{
  "dataset": "photos of plants, animals and fungi (iNaturalist)",
  "train_examples": 155796,
  "cutout": 0.4,
  "norm": "layernorm",
  "inner_norm": false,
  "depths": [3, 6, 6],
  "num_labels": 75,
  "lr": 0.019
}
Rows from block 11 of a small multi-label image tagger, named by matrix and row number. Rows with one number belong to one neuron. Each number is 128 + 32 x the weight over its row's rms, rounded and kept within 0 to 255. All counts start at 0. Numbers have three digits each. After the name is the row's rms in percent of the matrix's.
After each neuron's rows are labels from the 100 images, of 14976, where the neuron reaches its highest value: "top examples" is what is common among them; "peak at" is the part of the image that holds the peak. Only what is clearly more common there than usual is listed. The data: photos of plants, animals and fungi (iNaturalist). In brackets: how many of the 100.
# fc1: MLP up (model.blocks.11.mlp.fc1.weight, 1280x320), inputs 160-239
# fc2: MLP down (model.blocks.11.mlp.fc2.weight, 320x1280, transposed), outputs 160-239

fc1.534 102:136160129109122152151073085160120152022137083086115124125072096120090183082148127165146150100129085146092094108153163171135113124113138102161143173192196164119138096175058085115052160114072120128151112152141144146201137163157120157077110101
fc2.534 098:167163136100107173110077095152164153139130120089138147134090171129077149120142206123122089174084152129149188160172109103111133111093145107120141101147144095098130156072134099093098144173132101056172101139169132146150168152168189119133161057
top examples: phylum Arthropoda (88); class Insecta (81); order Odonata (28)
peak at: bottom right (41)

fc1.606 147:090120124067111118088119149150101080141108154160138056112126128076101112138162135161129157154121206162067113129141173078116118152097119141082141107100111048096135065141161128129136161110148149143117159106119139184157108082097114187111045164
fc2.606 132:161092207142213199089110108092140091143137091120105172112122082135071153115160144076104154148134145114083095139113138144152127137140103118130144145115098132143146131051155204085132111087130103199169068100186133162071063123110146082124092170
top examples: class Insecta (91); phylum Arthropoda (91); order Diptera (27)
peak at: centre (71)

fc1.182 040:116158124127149157124136079172134089117153130134168079151136085197188088144129158124111098160147156112140122168150105172138138095127125127146126138083175120142180150114102068169098116151062156186138150148078089173091190115140155161197082106
fc2.182 060:136131107129104180192157137189116115155165065130082154141150117140108129084109122098078092107175178089153168152165138106107043083112032142112173174096128096059141104096136144119091069185092056144140152154082139133131147207133150184135130126
top examples: kingdom Plantae (42); phylum Tracheophyta (42); class Magnoliopsida (27)
peak at: bottom right (52)

fc1.105 060:104114113112077117130136088120147100181110109187076144140138095076116103158088111150101117147137076101147114163032118139143108154151149176161133117116081114083094122062108142147141120148124109137161162074130143129161160165114174105113111091
fc2.105 080:037172174157103126082095104084141179110191172131124138179088053154116124110153147128144087145136120127100165122101131097149143126104177059131115143102138118176108136157128136145140160123093148162204053103145091160140109105101080063138101165
top examples: order Passeriformes (59)
peak at: bottom right (82)

fc1.562 118:143083141114101119161081134174061131161169088174128106111090123119065081059115150123186105126111169175095124110151146157169177131168106128200119133112161118105133148101118094183106116091129115116107150108098205110169078123078195198151106180
fc2.562 115:139140134143089158146102129136116139095138155088102103117123175118118162210116196119180154136129115098141110122203083122136082139133100156160104131099143063157134134127126127193106130101133165133152125161081101104115124128120086129124167155
top examples: order Lepidoptera (98); class Insecta (98); text has "moth" (49)
peak at: bottom right (94)

fc1.81 151:150148140145099083137160065172091082129075081143220127136069114137068148138164153104155110134142152143103100138125113096113132137123170174156096119108098092093111131099085155164108142064100119162130121127088143181099195142106101113091132188
fc2.81 134:068124088098138155126179127150083127107158125156115119131115114070136153147148094143146134140124125096084138198141098173137049152094135102132117152120122170106108036120146172168138090140135117113158198159121173179134111104112141092084151106
top examples: order Pelecaniformes (52); family: Ardeidae (50); text has "egret" (33)
peak at: centre (58)

fc1.245 066:079142152136136128182098135151152058088105149097115147153145098100112124179141137085093114084073103160110050183105142123134097243092109131171123165095129123143141125044090131072175157146117118154193145133134054123186140134134151074161124097
fc2.245 071:153126159156179140137101104103125101145141081106175144134085070126090109186144105113132082083095154099105169165126060160088139152100106165115151114159161192078116130097109175171119138156144167168113148144130119125139121133127102066186156118
top examples: order Passeriformes (66)
peak at: middle right (31)

fc1.230 156:049182138140136135135150121157110166147146118113106093101145102201152148136096188118142103116123155132097188123117109145135139134152159052175137115129088118144148099032144136122093160169141064110177099113081162113155101143151094178117152114
fc2.230 126:092167088169122115101127125118161145111181149078170151136158091120128143115111112146140133111152093134154113082147184163106131149088161115073099122170083196114143151147118129145171137040128101132137130135179107198106149142099079190170098135
top examples: order Charadriiformes (70); family: Scolopacidae (49); text has "tringa" (30)
peak at: centre (55); middle left (31)

fc1.471 194:094136193135155113117125077161205182123180132179089078096108118095090084112096075083089118172147130169174109106120169105181184103130134097203124135126169103131062104139138142114086183043164178146118150121122122151101158105102186123098124135
fc2.471 144:139136142088161152105166112131149106137091091158102135121178138155102161114143072226088143086131118136064106117177185096115166081088115082089172128139124129090090139117177158099120150150100108126149170079157210145133086180103137090142142094
top examples: class: Aves (90); order Anseriformes (40); family: Anatidae (40)
peak at: middle right (40); bottom right (35)

fc1.106 093:157121136126138141141163131111190073161183099171111137132089137162110107139088152078163123156124120134110148157101172149185174122098116100184140131129159166076101136136154119130125146121084070123146134081128160165145110136138126176133132139
fc2.106 107:144164142157124117136099097115129211155159170132170144105164161136102075099199077070117129131111098102114070115104097076203138075119146144115143163147126134151157116078127105149134136093134167100125072082106191129150095110119089170113155137
top examples: phylum Chordata (97); class Aves (96)
peak at: centre (69)

fc1.483 082:135109093062137132137178130215138107131076093119151147154174121140114088170122083129205121112167151094122151142042108127105158166206139127102129152080136107147133139153142113163164093152143120116114107174135122118161147088175156177142191166
fc2.483 102:167147152160086087151139161113092154170162123146109151082095075142172164160154076153138128125142093145179136122126112170169138108126136156112073099123229129121090121137130144199090140144126172170147128112116095174117142084190113133093127176
top examples: order Passeriformes (52)
peak at: top centre (42)

fc1.438 143:154153059068162139132104067110163144161138189115091098158155127130127125155096173045025132124075103149102120120136154114140091167095109154116145125122124121119146201114160166048087151139125177108145114173151195186164138123161099152125109117
fc2.438 138:130143178140114100062095168189131152142153136103103086084183192090159106113135111149136110173085140129135138120193150188171144161083087143145148138130104057166178147091113140156115103160124123137122155108162166091148092220166143146125128101
top examples: order Odonata (61); family: Coenagrionidae (33); text has "damselfly" (25)
peak at: bottom right (52)

fc1.756 163:127130165115119116125135128143109160151122102091064169116111144146111111127054131106088135146127170161167190155118097166180116061187089053129079202096165110185119140120105067132138131132145072140127096088194116130111116159149115084113124120
fc2.756 144:142126127117105172145217165155093107095118131138123092147152137140097156172136153134141080147118112111131122122122087100158114154125136208147187094126101084157089150160109119142136119130077090115135158106119114150176157137087111180130169091
top examples: order Lepidoptera (37)
peak at: top centre (33)

fc1.188 057:133099086131067131127139109139128095157126132155137115151131111141145095134104149059127150107120089124103183178129121143146086160128174159096148200167076145143116123143144050115102142126128135182112129132139110128132081117157114101084135169
fc2.188 073:057164124128106128107115136168144121169132104133148183215131049107204112151121126173120145114141151155130144175155120103168119139111142073132175143094097078134137132112114033122075111150088092106108183118119084040124112145155130109139124084
top examples: class: Insecta (72); order Lepidoptera (69); family: Nymphalidae (42)
peak at: centre (75)

fc1.66 071:168137139121146041151132120195120114129097105150105144121135132093108048133194204114149149134124108176112173114153114081160115201117072099078061140164100203098119100153110137085149091107159101111094080116195128145177111107164133085154098141
fc2.66 069:101082115135138192111107142212137119116110113153144105179099132155083086155171079141149090144179168137194132095135101137170107010155145122107158122158128109126151163143159091092149192135124138175155117150119105067105133135122106097115131111
top examples: class Aves (95); order Passeriformes (72)
peak at: bottom right (100)

fc1.732 076:172119128189128051132120125147115146118185096116117143139160120172084094190110148112167206150125165123097151163156139132088115089124103137094123057083084120130126176125135118107142122143102177146109189102076160079157120147104134168138097131
fc2.732 096:103113136172114065147145099087170105117173102179108175152098166138118039103121144152085174180137077128129080092123156134068172077183158104125112169127167112136147127119109188132142103127079107090096188113209125132116091146183141134094156123
top examples: order Odonata (30)
peak at: bottom centre (54)

fc1.590 116:077168123127137075111194137120122121042109158181167121166137159110181099104116122144099124123139088115128157119128159039101166174194148117159111091152072084062160097141082099150110142144111133101155092123108069160144150139086193097162097148
fc2.590 118:106170095102101095183087115125098094115063088202147120142152151143107158098080111065141139103138139117090084165151114122072170112126132185164175114182123128153137089193114109108113117135163153117086111097137106115134132133140095144163165090
top examples: class Insecta (86); order Lepidoptera (69)
peak at: centre (67)

fc1.273 140:162087106123115163068140084183148079131136123080165118184098100106132116126118196160118130098148163141171109099157121108090103125130138212145131109077100097184080165104156108164114117133171163070140170134149141132157150108112113049093168131
fc2.273 138:115123114154118136193139167108126112142154107101137104085110123182120150127106113123072194147222123181134102133104095165111089143138127103122096108138135135158101165127123159112125173123083150143116148082131120056188159044172167092090157082
top examples: order Pelecaniformes (25); family: Ardeidae (25)
peak at: centre (86)

fc1.56 057:159170193156099048157142127157165163064165108141111138110105155181076100085131113130100156074102122119155106128134144140148160144091125115095154105138123117118165143113157093128186154153166101162157083120169120131085151083148147152159087166
fc2.56 065:139119129203060127111124172080096148104158097114116150119128119127121145160092107120163123114106124121074080111141139139168097145123066127151132117151114083128103187133157125157121088153110130095077096144173147136104070139108126131170092113
top examples: phylum Chordata (96); class Aves (89); order Passeriformes (63)
peak at: middle left (67)

fc1.203 110:120133117123098166157167142144086110160112173122101068113155066142154064154119134088117131062117150075099127145121179138140150172150101125154105133140154108128180081057129117134171144132126130178129127115122107089061096115136118143137092169
fc2.203 116:100112106096181092153117072116109117147083132098134090168100096148104133143101104111093098129170138080093099134181139102124076126117116115168166089120074114173125196130177144152116148093073098160135057155131093141111150156151108132088136103
top examples: class Insecta (87); order Diptera (36)
peak at: middle left (62)

fc1.103 122:125107112160131169106142183106152116084100103165148112154145091123130143169135127082167115109106158154140144103082168051198144149193112168133138155097100128097166109105116127003079134161142160140176088119110115153173114129126094128122153118
fc2.103 106:090082148134095140147138129128115106150142139154129093130145158120122140076142121133089107120121135167093130174097104149152086136147081084115118046151159101102159142134169080168142176094174122212155168128180087124174136156149099085140177120
top examples: class Insecta (98); order Lepidoptera (94)
peak at: bottom centre (93)

fc1.544 067:144115197124169146139108141150157114089186087120143188094119147202130173124104150127118139125168121122153163113166116134097127072131073173175090108087174082175106102120111112146082154149092087116100130086152182151177163111154200115149110128
fc2.544 079:161148156145138110151160152043152171182179121171095139105086149075160114075114122135147125159135099120135104110095041111162182122114162083127175159145127108169163120143144108140105163153108076124110095134143150134123041143115134139121165181
top examples: order Odonata (30)
peak at: middle right (64)

fc1.187 057:116107133108174136134117090116075102112180124085086077122159126155145139209116139135160200134161152119103149131200177175146148127157151159112148150098148158150146148079109158181065201154191104112084111161108071119114071115129161141093083138
fc2.187 076:105088088114082146105135180106124088111170209165107096105085104079148132139135140120117127117148147165148153130128083117129118144095081099102150104186120153148093139138155078078091104110107111112104108104159131181144119107101103127165080136
top examples: order Passeriformes (59)
peak at: centre (69)

fc1.638 063:103138148136122117133128181124091138053120136128123158139117099150116149116089138195097146141132104165176073118154104184149103116107113135157118151151119119124118145136130181096147150138238087148132126098122126122068181144111130070043186100
fc2.638 068:152084235165159186100117162119146179132110082131116189091184180141170135121085125137195110199122115137150171154104135095130130163093124128148138106113047188131116100150153127105157136122098141126073126095116178167162101091120121124159137120
top examples: order Odonata (34)
peak at: middle right (32)

fc1.727 067:124090152115097153115067148141168134089110099083141113164077085134104118141116132111105092147192081090091124132176159151159109095094128074116106155094118130122099155196114126117155088126173123154129070080138147159105120169125121084111146126
fc2.727 081:108096113076110104158087151114127078130120133100055097158109090114115135139162162186111159094103114116150143173117119155154177140088115074118139150166109118127129084114113086127169111151086151140152187118180133156095163138128147222110105104
top examples: order Charadriiformes (30)
peak at: bottom centre (34); top right (29)

fc1.682 126:110163129120074185181095059153096124119095185141084114145162105124156124208185121146113133221146125189120122145120138145133084097110115150158117137074132131098142136121111095128088106178116148087092124101134117096130085088173141174147141131
fc2.682 110:123141120121084096126109128102142123134113113116047204100093106113165148096134138142053179197172119172077132164102132176143105142151145121083127104085095126168121160174155161078161142132137140086142151095077114112125171102148124135081124114
top examples: class Aves (95); order Passeriformes (72)
peak at: top right (41); bottom right (32)

fc1.749 092:160109083206133149155075127151110233052097184088062137175183113118095143131109090089161194094100148138178116151119120139122142029153191096151135187136125132136154091137107083126131147125170189165080113116131101089197083136117123134150170152
fc2.749 104:117140077166152095121104114136102052064077145198093075147177096173080141190103160083121071125149206143085132160069125066137130165148127152089134104123190077122095149145139121132131092112144100110136141129188143150173084052101090121134122088
top examples: class Insecta (60); order Lepidoptera (45)
peak at: bottom centre (41); bottom right (30)

fc1.159 187:163144139140109097085131093156134096161134159145119147148117133142255142093094066083100122145160176149122070133165106076082165103156099111078108103085146143133162166175117117165132123122114164183154094143135180137107170088176138154034094118
fc2.159 154:132107133129122131136078101100074179161139068133170096105055119136125172121161159179122124201129091168115113169120122198117116162154094162153180073119155090148114087188174130126133128136139117149083110177168181170121116166169123125118147135
top examples: order Pelecaniformes (35); family: Ardeidae (35)
peak at: middle right (44)

fc1.31 104:105137124104122171128155154162121125062133073082112153107147129139146134164063188147152158137163109085112127148128176061128127100146149094121149099132169087117137185136148116185143106117068163150141119096111107146125095135117154180098105131
fc2.31 090:162080160151168099119131138131083117155083161109118182136128158078083125100176107093082148095141131165110136111131117103140170130213150124114128073138143164146143105162113144121105120109114062152131136191146106146106115143059126128114123123
top examples: class: Aves (96); order Charadriiformes (68); family: Scolopacidae (34)
peak at: bottom right (67)

fc1.35 150:132162160107200143129122124109079096106097149167138122119162119066164101093146168131112138166076111099181146125176190090090114113082138143167098113100091124116090102165157104157123113125078084189130087189111141152162092182135107165123193191
fc2.35 139:117141108152137149136100154110138113095063118127147167100104125143131123143169116144083155173108095077111136079096155109175121087124108112121113114141094081099125165098123170127161121166161145193125182153083144111042109116114168194097101102
top examples: class Insecta (95); order Lepidoptera (92)
peak at: centre (83)

fc1.738 163:129141106135146130124109123111091133124111115067105153119100095105129093220121126111131090083142118148105155130114109117145119112123111139127162129093168148137157161143143160128177128110101151053141143152184154152134123090056146113103151099
fc2.738 125:158083147120134155147162084113062165121116094119076134092106066150136151114140143116149129134121179067141116151106136091150149109077208082139153131120065116146104082152123152129093149094099098137125123132118130110203145189133141122117121173
top examples: class Aves (97); order Passeriformes (90)
peak at: top centre (62); top right (25)

fc1.305 065:095090128114087163145104163185139094154177136108143114193108117102111102140083105141104160149115173102150085138109129101178132136131133062109144133110117187167102150126126157095114129112121158113145130142109075131108170160160123166145155113
fc2.305 081:124178123135171146161081101074098087139175153105128132138201177171115143132175153078148093118167096160143040190136122169124100109181146155127077113113144118117171095099089102154126110124106120079174174089153102159128155064116147122155117107
top examples: kingdom Plantae (59); phylum Tracheophyta (59); class Magnoliopsida (55)
peak at: middle right (56)

fc1.172 160:130211089163105085104126147159096058129125145106191161134144081123146103144143133076107103067134111128085079111154181067150149122069111168097166111134059108136121049122115150166101159091099140039090142129135154201133177107144078163082064170
fc2.172 142:165116122183115098104115096109055144133069096106162127167146089116148166150125151149078128167114129131191110161153158145175143166088123092083136134117098066111088175139110114107174094122119179116095148116087117118135147115069135085098145156
top examples: class Insecta (60); order Lepidoptera (49)
peak at: top right (32); middle left (32)

fc1.454 053:110136193117134154140127116076105098145106127132109112097142108081142115126155137121069087155129103126154116144065175160151141170158203111088123095096149148139123116059169113145105114127148121167071147100105121204090150151100061118103135140
fc2.454 063:124116076090104037179173136150158104134099192117199154129115181110130134166174157140150128077093115182144085133139079117084165118141152149196145103138140170142135155127095112119106125145105130129133104171131116144168149063127109108149160122
top examples: phylum Tracheophyta (31); kingdom Plantae (31)
peak at: top left (33)

fc1.214 163:106134118096172158169099068129136067157120155193081052155116109115067203194138104118133106112160204102134143121126103128171146137184114136141143161126092148199115120125107128155161061099083127145052138105122142133104123102106139141140090103
fc2.214 162:172093164139166144103090013175105109120170097154118048144129061095147162100163122147104157173142099099171173155159137127154107178157127162176122103106116145143057125132148123131119140115140134140120109182108136106120147134154117100138123207
top examples: order Passeriformes (85); family: Parulidae (35); text has "warbler" (31)
peak at: centre (96)

fc1.164 096:179143107139135146109091180082099096080175088095071113113128117141146144158049133125105159134148123122107118112163100145119128124118092115144136158146103091115104149138138178137087118070111122078148130143094113088109118131144111109151134083
fc2.164 094:159131098173122122077144176063096118124137105131148122155087101134144134083167140086111124061144150099109180086153118104132109106156135132142123146124134130127108150129216097119148173139172141184165144126134148127189110043114086130075145104
top examples: class: Aves (89); order Pelecaniformes (30); family: Ardeidae (29)
peak at: middle right (92)

fc1.547 102:140134130157166112111099204088178131103130146119122135138082129111111146136100126163165142172149150159172135103143123132154120150069213133112161151110099116139087137123103126108089138151126109116137121213107092132156139070149098133096116158
fc2.547 117:148118119151129114118191109103073073160122185150142134149137112137183102144093132153099176129120168142111079126135117135143151148149105168097116083164120122120091097165194097149110126123102122109150142167127129122151113136156076120109115120
top examples: order Accipitriformes (31); kingdom Plantae (29); phylum Tracheophyta (29)
peak at: bottom centre (30)

fc1.353 159:113071140134086102106144102109128114113145133123153109170130107136128151150145103104148137121198155161094123114054138126116136126142180146165155120142095170140118166046166075072118162117132180123166084145144053103125140114123126166102039089
fc2.353 122:084107097148092124083142068110125113092146125168122137134155101128126086099112093102104094104086118136074119145166120122153165112097105127153146106172119111159124124162180127142132201139141114107132156104078159162069131137042053138091202145
top examples: order Lepidoptera (100); class Insecta (100)
peak at: middle right (67)

fc1.147 094:186067101106186114131105142120141020167150107108091086100155129114064121164164119092117181128155116149128105118162125148167145119163181165145111123057108141130118148103089128100115209193137119108144135126101120111152179117107143082112062156
fc2.147 099:100125061199018096123194129126165135124138111123120149178080091133180061162145136158087083152174111147132114140112105126092143104182102148084137078114080149070134175164103107134185108174138163045124096167059077078103126091102155139106103084
top examples: kingdom Plantae (99); phylum Tracheophyta (99); class Magnoliopsida (78)
peak at: middle right (77)

fc1.633 152:066127139135120119113180075142154135145145105121187160126129117153088136095098153145149142152148107139104097082118120176138125131154140066135126099109050119103094208109098089065135149131117133115155108161125182130209106127105152138183122171
fc2.633 129:092163120165189127079135183127091119167096178118147137071119181122102128139115088158159145218186113136096114140143159168150110111075134080146094132118156169128131113172141128092125089138106088155115126153130142219104113117172085123152124072
top examples: order Charadriiformes (73); family: Scolopacidae (39); family: Laridae (25)
peak at: middle left (35)

fc1.470 064:122154110107128083069131176083191185129169109181159080114090078186175177141105116124131109205101150142133163120156134158143125099140115036123136101060142153146158129127100165113116126096080138131139084106122135201092123133133141103168194127
fc2.470 084:128152191146120136204102147113119130166139236085120130096140112158149114115145104125130117142141138153099162107140103120198132107153172139141084125109134146129130105128165148086130127141147108106121107092099121159148117128152161183158145076
top examples: phylum Tracheophyta (30); kingdom Plantae (30)
peak at: bottom right (29)

fc1.449 065:087237157131116107124184137155117156110163078116076122162141110195106097173094136181113116152183147109134159154154121098154138128135124128101087145199094081098136148137116148104127147059109114123126082143190139136114131096126184089127065138
fc2.449 070:120184136150095080192155182089100106168107116148166143159113087100110144203137104131120142156114096121107104166110132162149163154108107129194183095104121117160158106158108122056126093123130133156124127190189115142148086145144140154191110117
top examples: order Odonata (44)
peak at: top right (26)

fc1.399 116:048144137156156100134164149124112109119151129076152136148097120183084155144137167085139211096121119109119147108155139114117073130156181101165111166130062126138100163143105104130107143155071138140118136125115130142141074173196150145145121159
fc2.399 088:106149115137150148201164139144101105124065165137152158108113171114088117148113096140075081057158172115125185134081162151172128131092108160127106179185111132134112150123129099089131150102177015139165148149090109196134072139116085122075146120
top examples: class: Aves (100); order Accipitriformes (53); family: Accipitridae (44)
peak at: bottom right (80)

fc1.260 151:140144136121112112175179112193097134181156165108098111103160117155114135151099189060116090136109147141062183164113095153136098163095133124118108116063078126092109075104158137077190183186125114129174129129087095137199158126107133130165108120
fc2.260 137:092139138061165107159109140110173123147156116095182109090131087142112095104154152098092137160163106162130072198127143162083161161152155112136157140130100195152153158144188089117089106164117099125136067134122114122130161076129105140133104167
top examples: class: Aves (97); order Accipitriformes (37); family: Accipitridae (30)
peak at: top right (74)

fc1.419 032:122151208096082081147122159152122132150132154150139105100130061159149162215127125083177098151113124119142109137065184160159136074196144137151125128089142062152130204105151144141178094153104152131157103124094100107126119128108143198136128120
fc2.419 044:151132134115112123148020089186142085134150103074121108114113024130110104118112136177032092142073131147135073140132150164081124149137145115072129112126145099126119125190151129145136141121105158127140109156182133093099117124160108154083094153
top examples: order Coleoptera (26)
peak at: centre (82)

fc1.628 127:087033187118137098081119052116175119138174078171174112164166092080095117154104085111163159112209138098157095132137130079109053153063166176178112132168156125162117161092070162142140115167133172100133140104108162119138151097055096150122108130
fc2.628 116:180105124124150132144202145136054095166149122184114200143143110103051128177153093149151148145072155123142139131101121106127088116150126114119157138109172167091180156116142130087148112122200198127096167122145164090147148127072121121130148077
top examples: order Charadriiformes (70); family: Scolopacidae (32); family: Laridae (31)
peak at: centre (50); middle left (37)

fc1.74 044:086158120095116092120157073143170107140128131098088102100117096159084139213123101163187117077196133135076110125060120107144108151194166146122104136086133131145149136103136098126128090125118139057168133154136162147189125173149149140138180188
fc2.74 056:149120120105120206118094101182107132121134098135132099122091066158140093131131171168113121130162080151129148149047161148127163156127121119085083134096174127112140152104118067163148116192176139190161089120115154191094093077121162120123073155
top examples: order Coleoptera (29); family: Coccinellidae (27)
peak at: middle left (33)

fc1.119 119:153138167151169116112110154088116136163143104126058125139164138126111099088114095100091159117107157155067137157126118097164130087124128137172168149084108168103198145135134113174113082144125132186069124098126090142155132166146094183153085166
fc2.119 114:113113120151130131130132105137182145110077108121157103082151184171175117106164086091164096134135127106098117157085162144108113127135088179132137191125077126049170118137196084105122106118123093128166100089128092107099114100078102120097095209
top examples: phylum Arthropoda (68); class: Insecta (65); order Lepidoptera (60); text has "moth" (26)
peak at: bottom left (48); middle left (41)

fc1.25 117:141152096150180114121168106145138182162126094147153112079081124164141144087136148155085162100155176152117148096135171160130108122109141139076082172100114137051154177136090138129099081100133122114118124083108173132121102106129130161168155051
fc2.25 099:126140148115132174157100150116107160125132114185124129128155153101127152138145146126082048124119116144120125124135074099137147110104116127094172168126100123128147093126165126172162103089103082105183125068033191136113153100096125178187140128
top examples: class: Insecta (66); order Lepidoptera (53); family: Pieridae (33)
peak at: centre (70)

fc1.421 108:123068122101136021177150098093166149103106112142084149052133088046109128123155125104084124151128183187133106105133098119165154102110124121140089067165123141082145145135153116067129134141135099157105091133095130110159129167066102113118131109
fc2.421 140:167156165146095073093195121112132170093125116076144135134116099171107093129137125123124158123179090070177158171113057111065107144185181104127131155158128123134104209129133116115145192159152126094067068153151173152130133098094057122156111111
top examples: class: Insecta (64); order Odonata (47); family: Coenagrionidae (30)
peak at: top right (40); top centre (39)

fc1.461 134:148146104155135093161157044147111185177175144122106125157075149147117142123127112098137166113111184145162172101139117084150152161171106105137116135179088164158096144144100102126107069125149107112183139133178156121173116149132189062125122150
fc2.461 111:121145099127109103117083139138076170085069136155197140119142177081089179121101144208102150187143108128137127094108114128118116104169128097138096087148175141196082127169117092109086078153118126190133124167144147164083160123146135140148057109
top examples: phylum Chordata (100); class Aves (99)
peak at: bottom centre (30)

fc1.613 048:089177124124139062088158095113160095157201105129142150133176090105129113066143126151159105112155102141079097134111109162144100126183155124130133079079136155159141148169159131166099127140147131109131148086086207108144127153093162137122148117
fc2.613 067:136135124109103156108100135134089118173182107152089128106110057142193090172149109097088020105126138202069139155151142143193110102165151110090128115137167123127127173162119141126144144104085140105109163161178160148044105160103115180127101092
top examples: order Odonata (30)
peak at: top right (50)

fc1.754 091:132203096093109106127089153057100112108167090083129112152163117221126104111076118110153170172127128105128103094124122131158157120099107141195172175122150130189123065037133117129123193171159163128128169111108136130146141171160153150141081140
fc2.754 096:174084121108121153167142089127148074108122113181109110111176135105155193167096103115145120097087137145156089140198154135189102068125061154104081146111144111104143160165121140114134101096158131132159123094188114143095168129179170226099078081
top examples: order Lepidoptera (48)
peak at: middle right (49)

fc1.672 132:161105114137159107119177129144118116089209096167207123140100087098144098136109105120158159092158081103073089119093153160093137134098178113156141167167131154153129113099127164135125132085125139155081095058140136113133073152134095176138119114
fc2.672 138:107109115141129142121169126094164124181101116115153121060163076127166122145185122120080149165146104145151113152151156113100117194187133193100101141081094116110161134112159120225127148111154123100059151137153133126194115182083152052098107153
top examples: order Accipitriformes (46); family: Accipitridae (34)
peak at: top centre (42)

fc1.658 173:084099140130115125081125146171134059052150098185124113144083069111136172187158116158186111092180137097162106104134105156130147161179097144131227140124070103194136122117140135192172152104132099173151078159096085189102151107059093144118114050
fc2.658 159:135121167084164113070208082064150127141147128180146078145110068098171109109161151147080138104124169150117127182131076114130149129100132097159127135121132100162124115132126111127099130104119149147127165069086156077091135072099160140175114105
top examples: order Passeriformes (90); family: Parulidae (29); text has "warbler" (27)
peak at: centre (98)

fc1.11 115:201140144146129142131155103180132112103152071168128150122105148136100163109082121153106142141105127112073104124131087160125108108138137117175163144132147101120086130130146148089097140107220118075114124167078159094119126203119171132090135099
fc2.11 109:115103138159127141133048100065130127129120160152121148155170137167105117095149201125115115102141129134165176133143143129148136116102075146132108106159207073208116109126172107121118150164142164114156099178097097148139153139090075113122177078
top examples: class Aves (89); order Charadriiformes (32)
peak at: centre (53)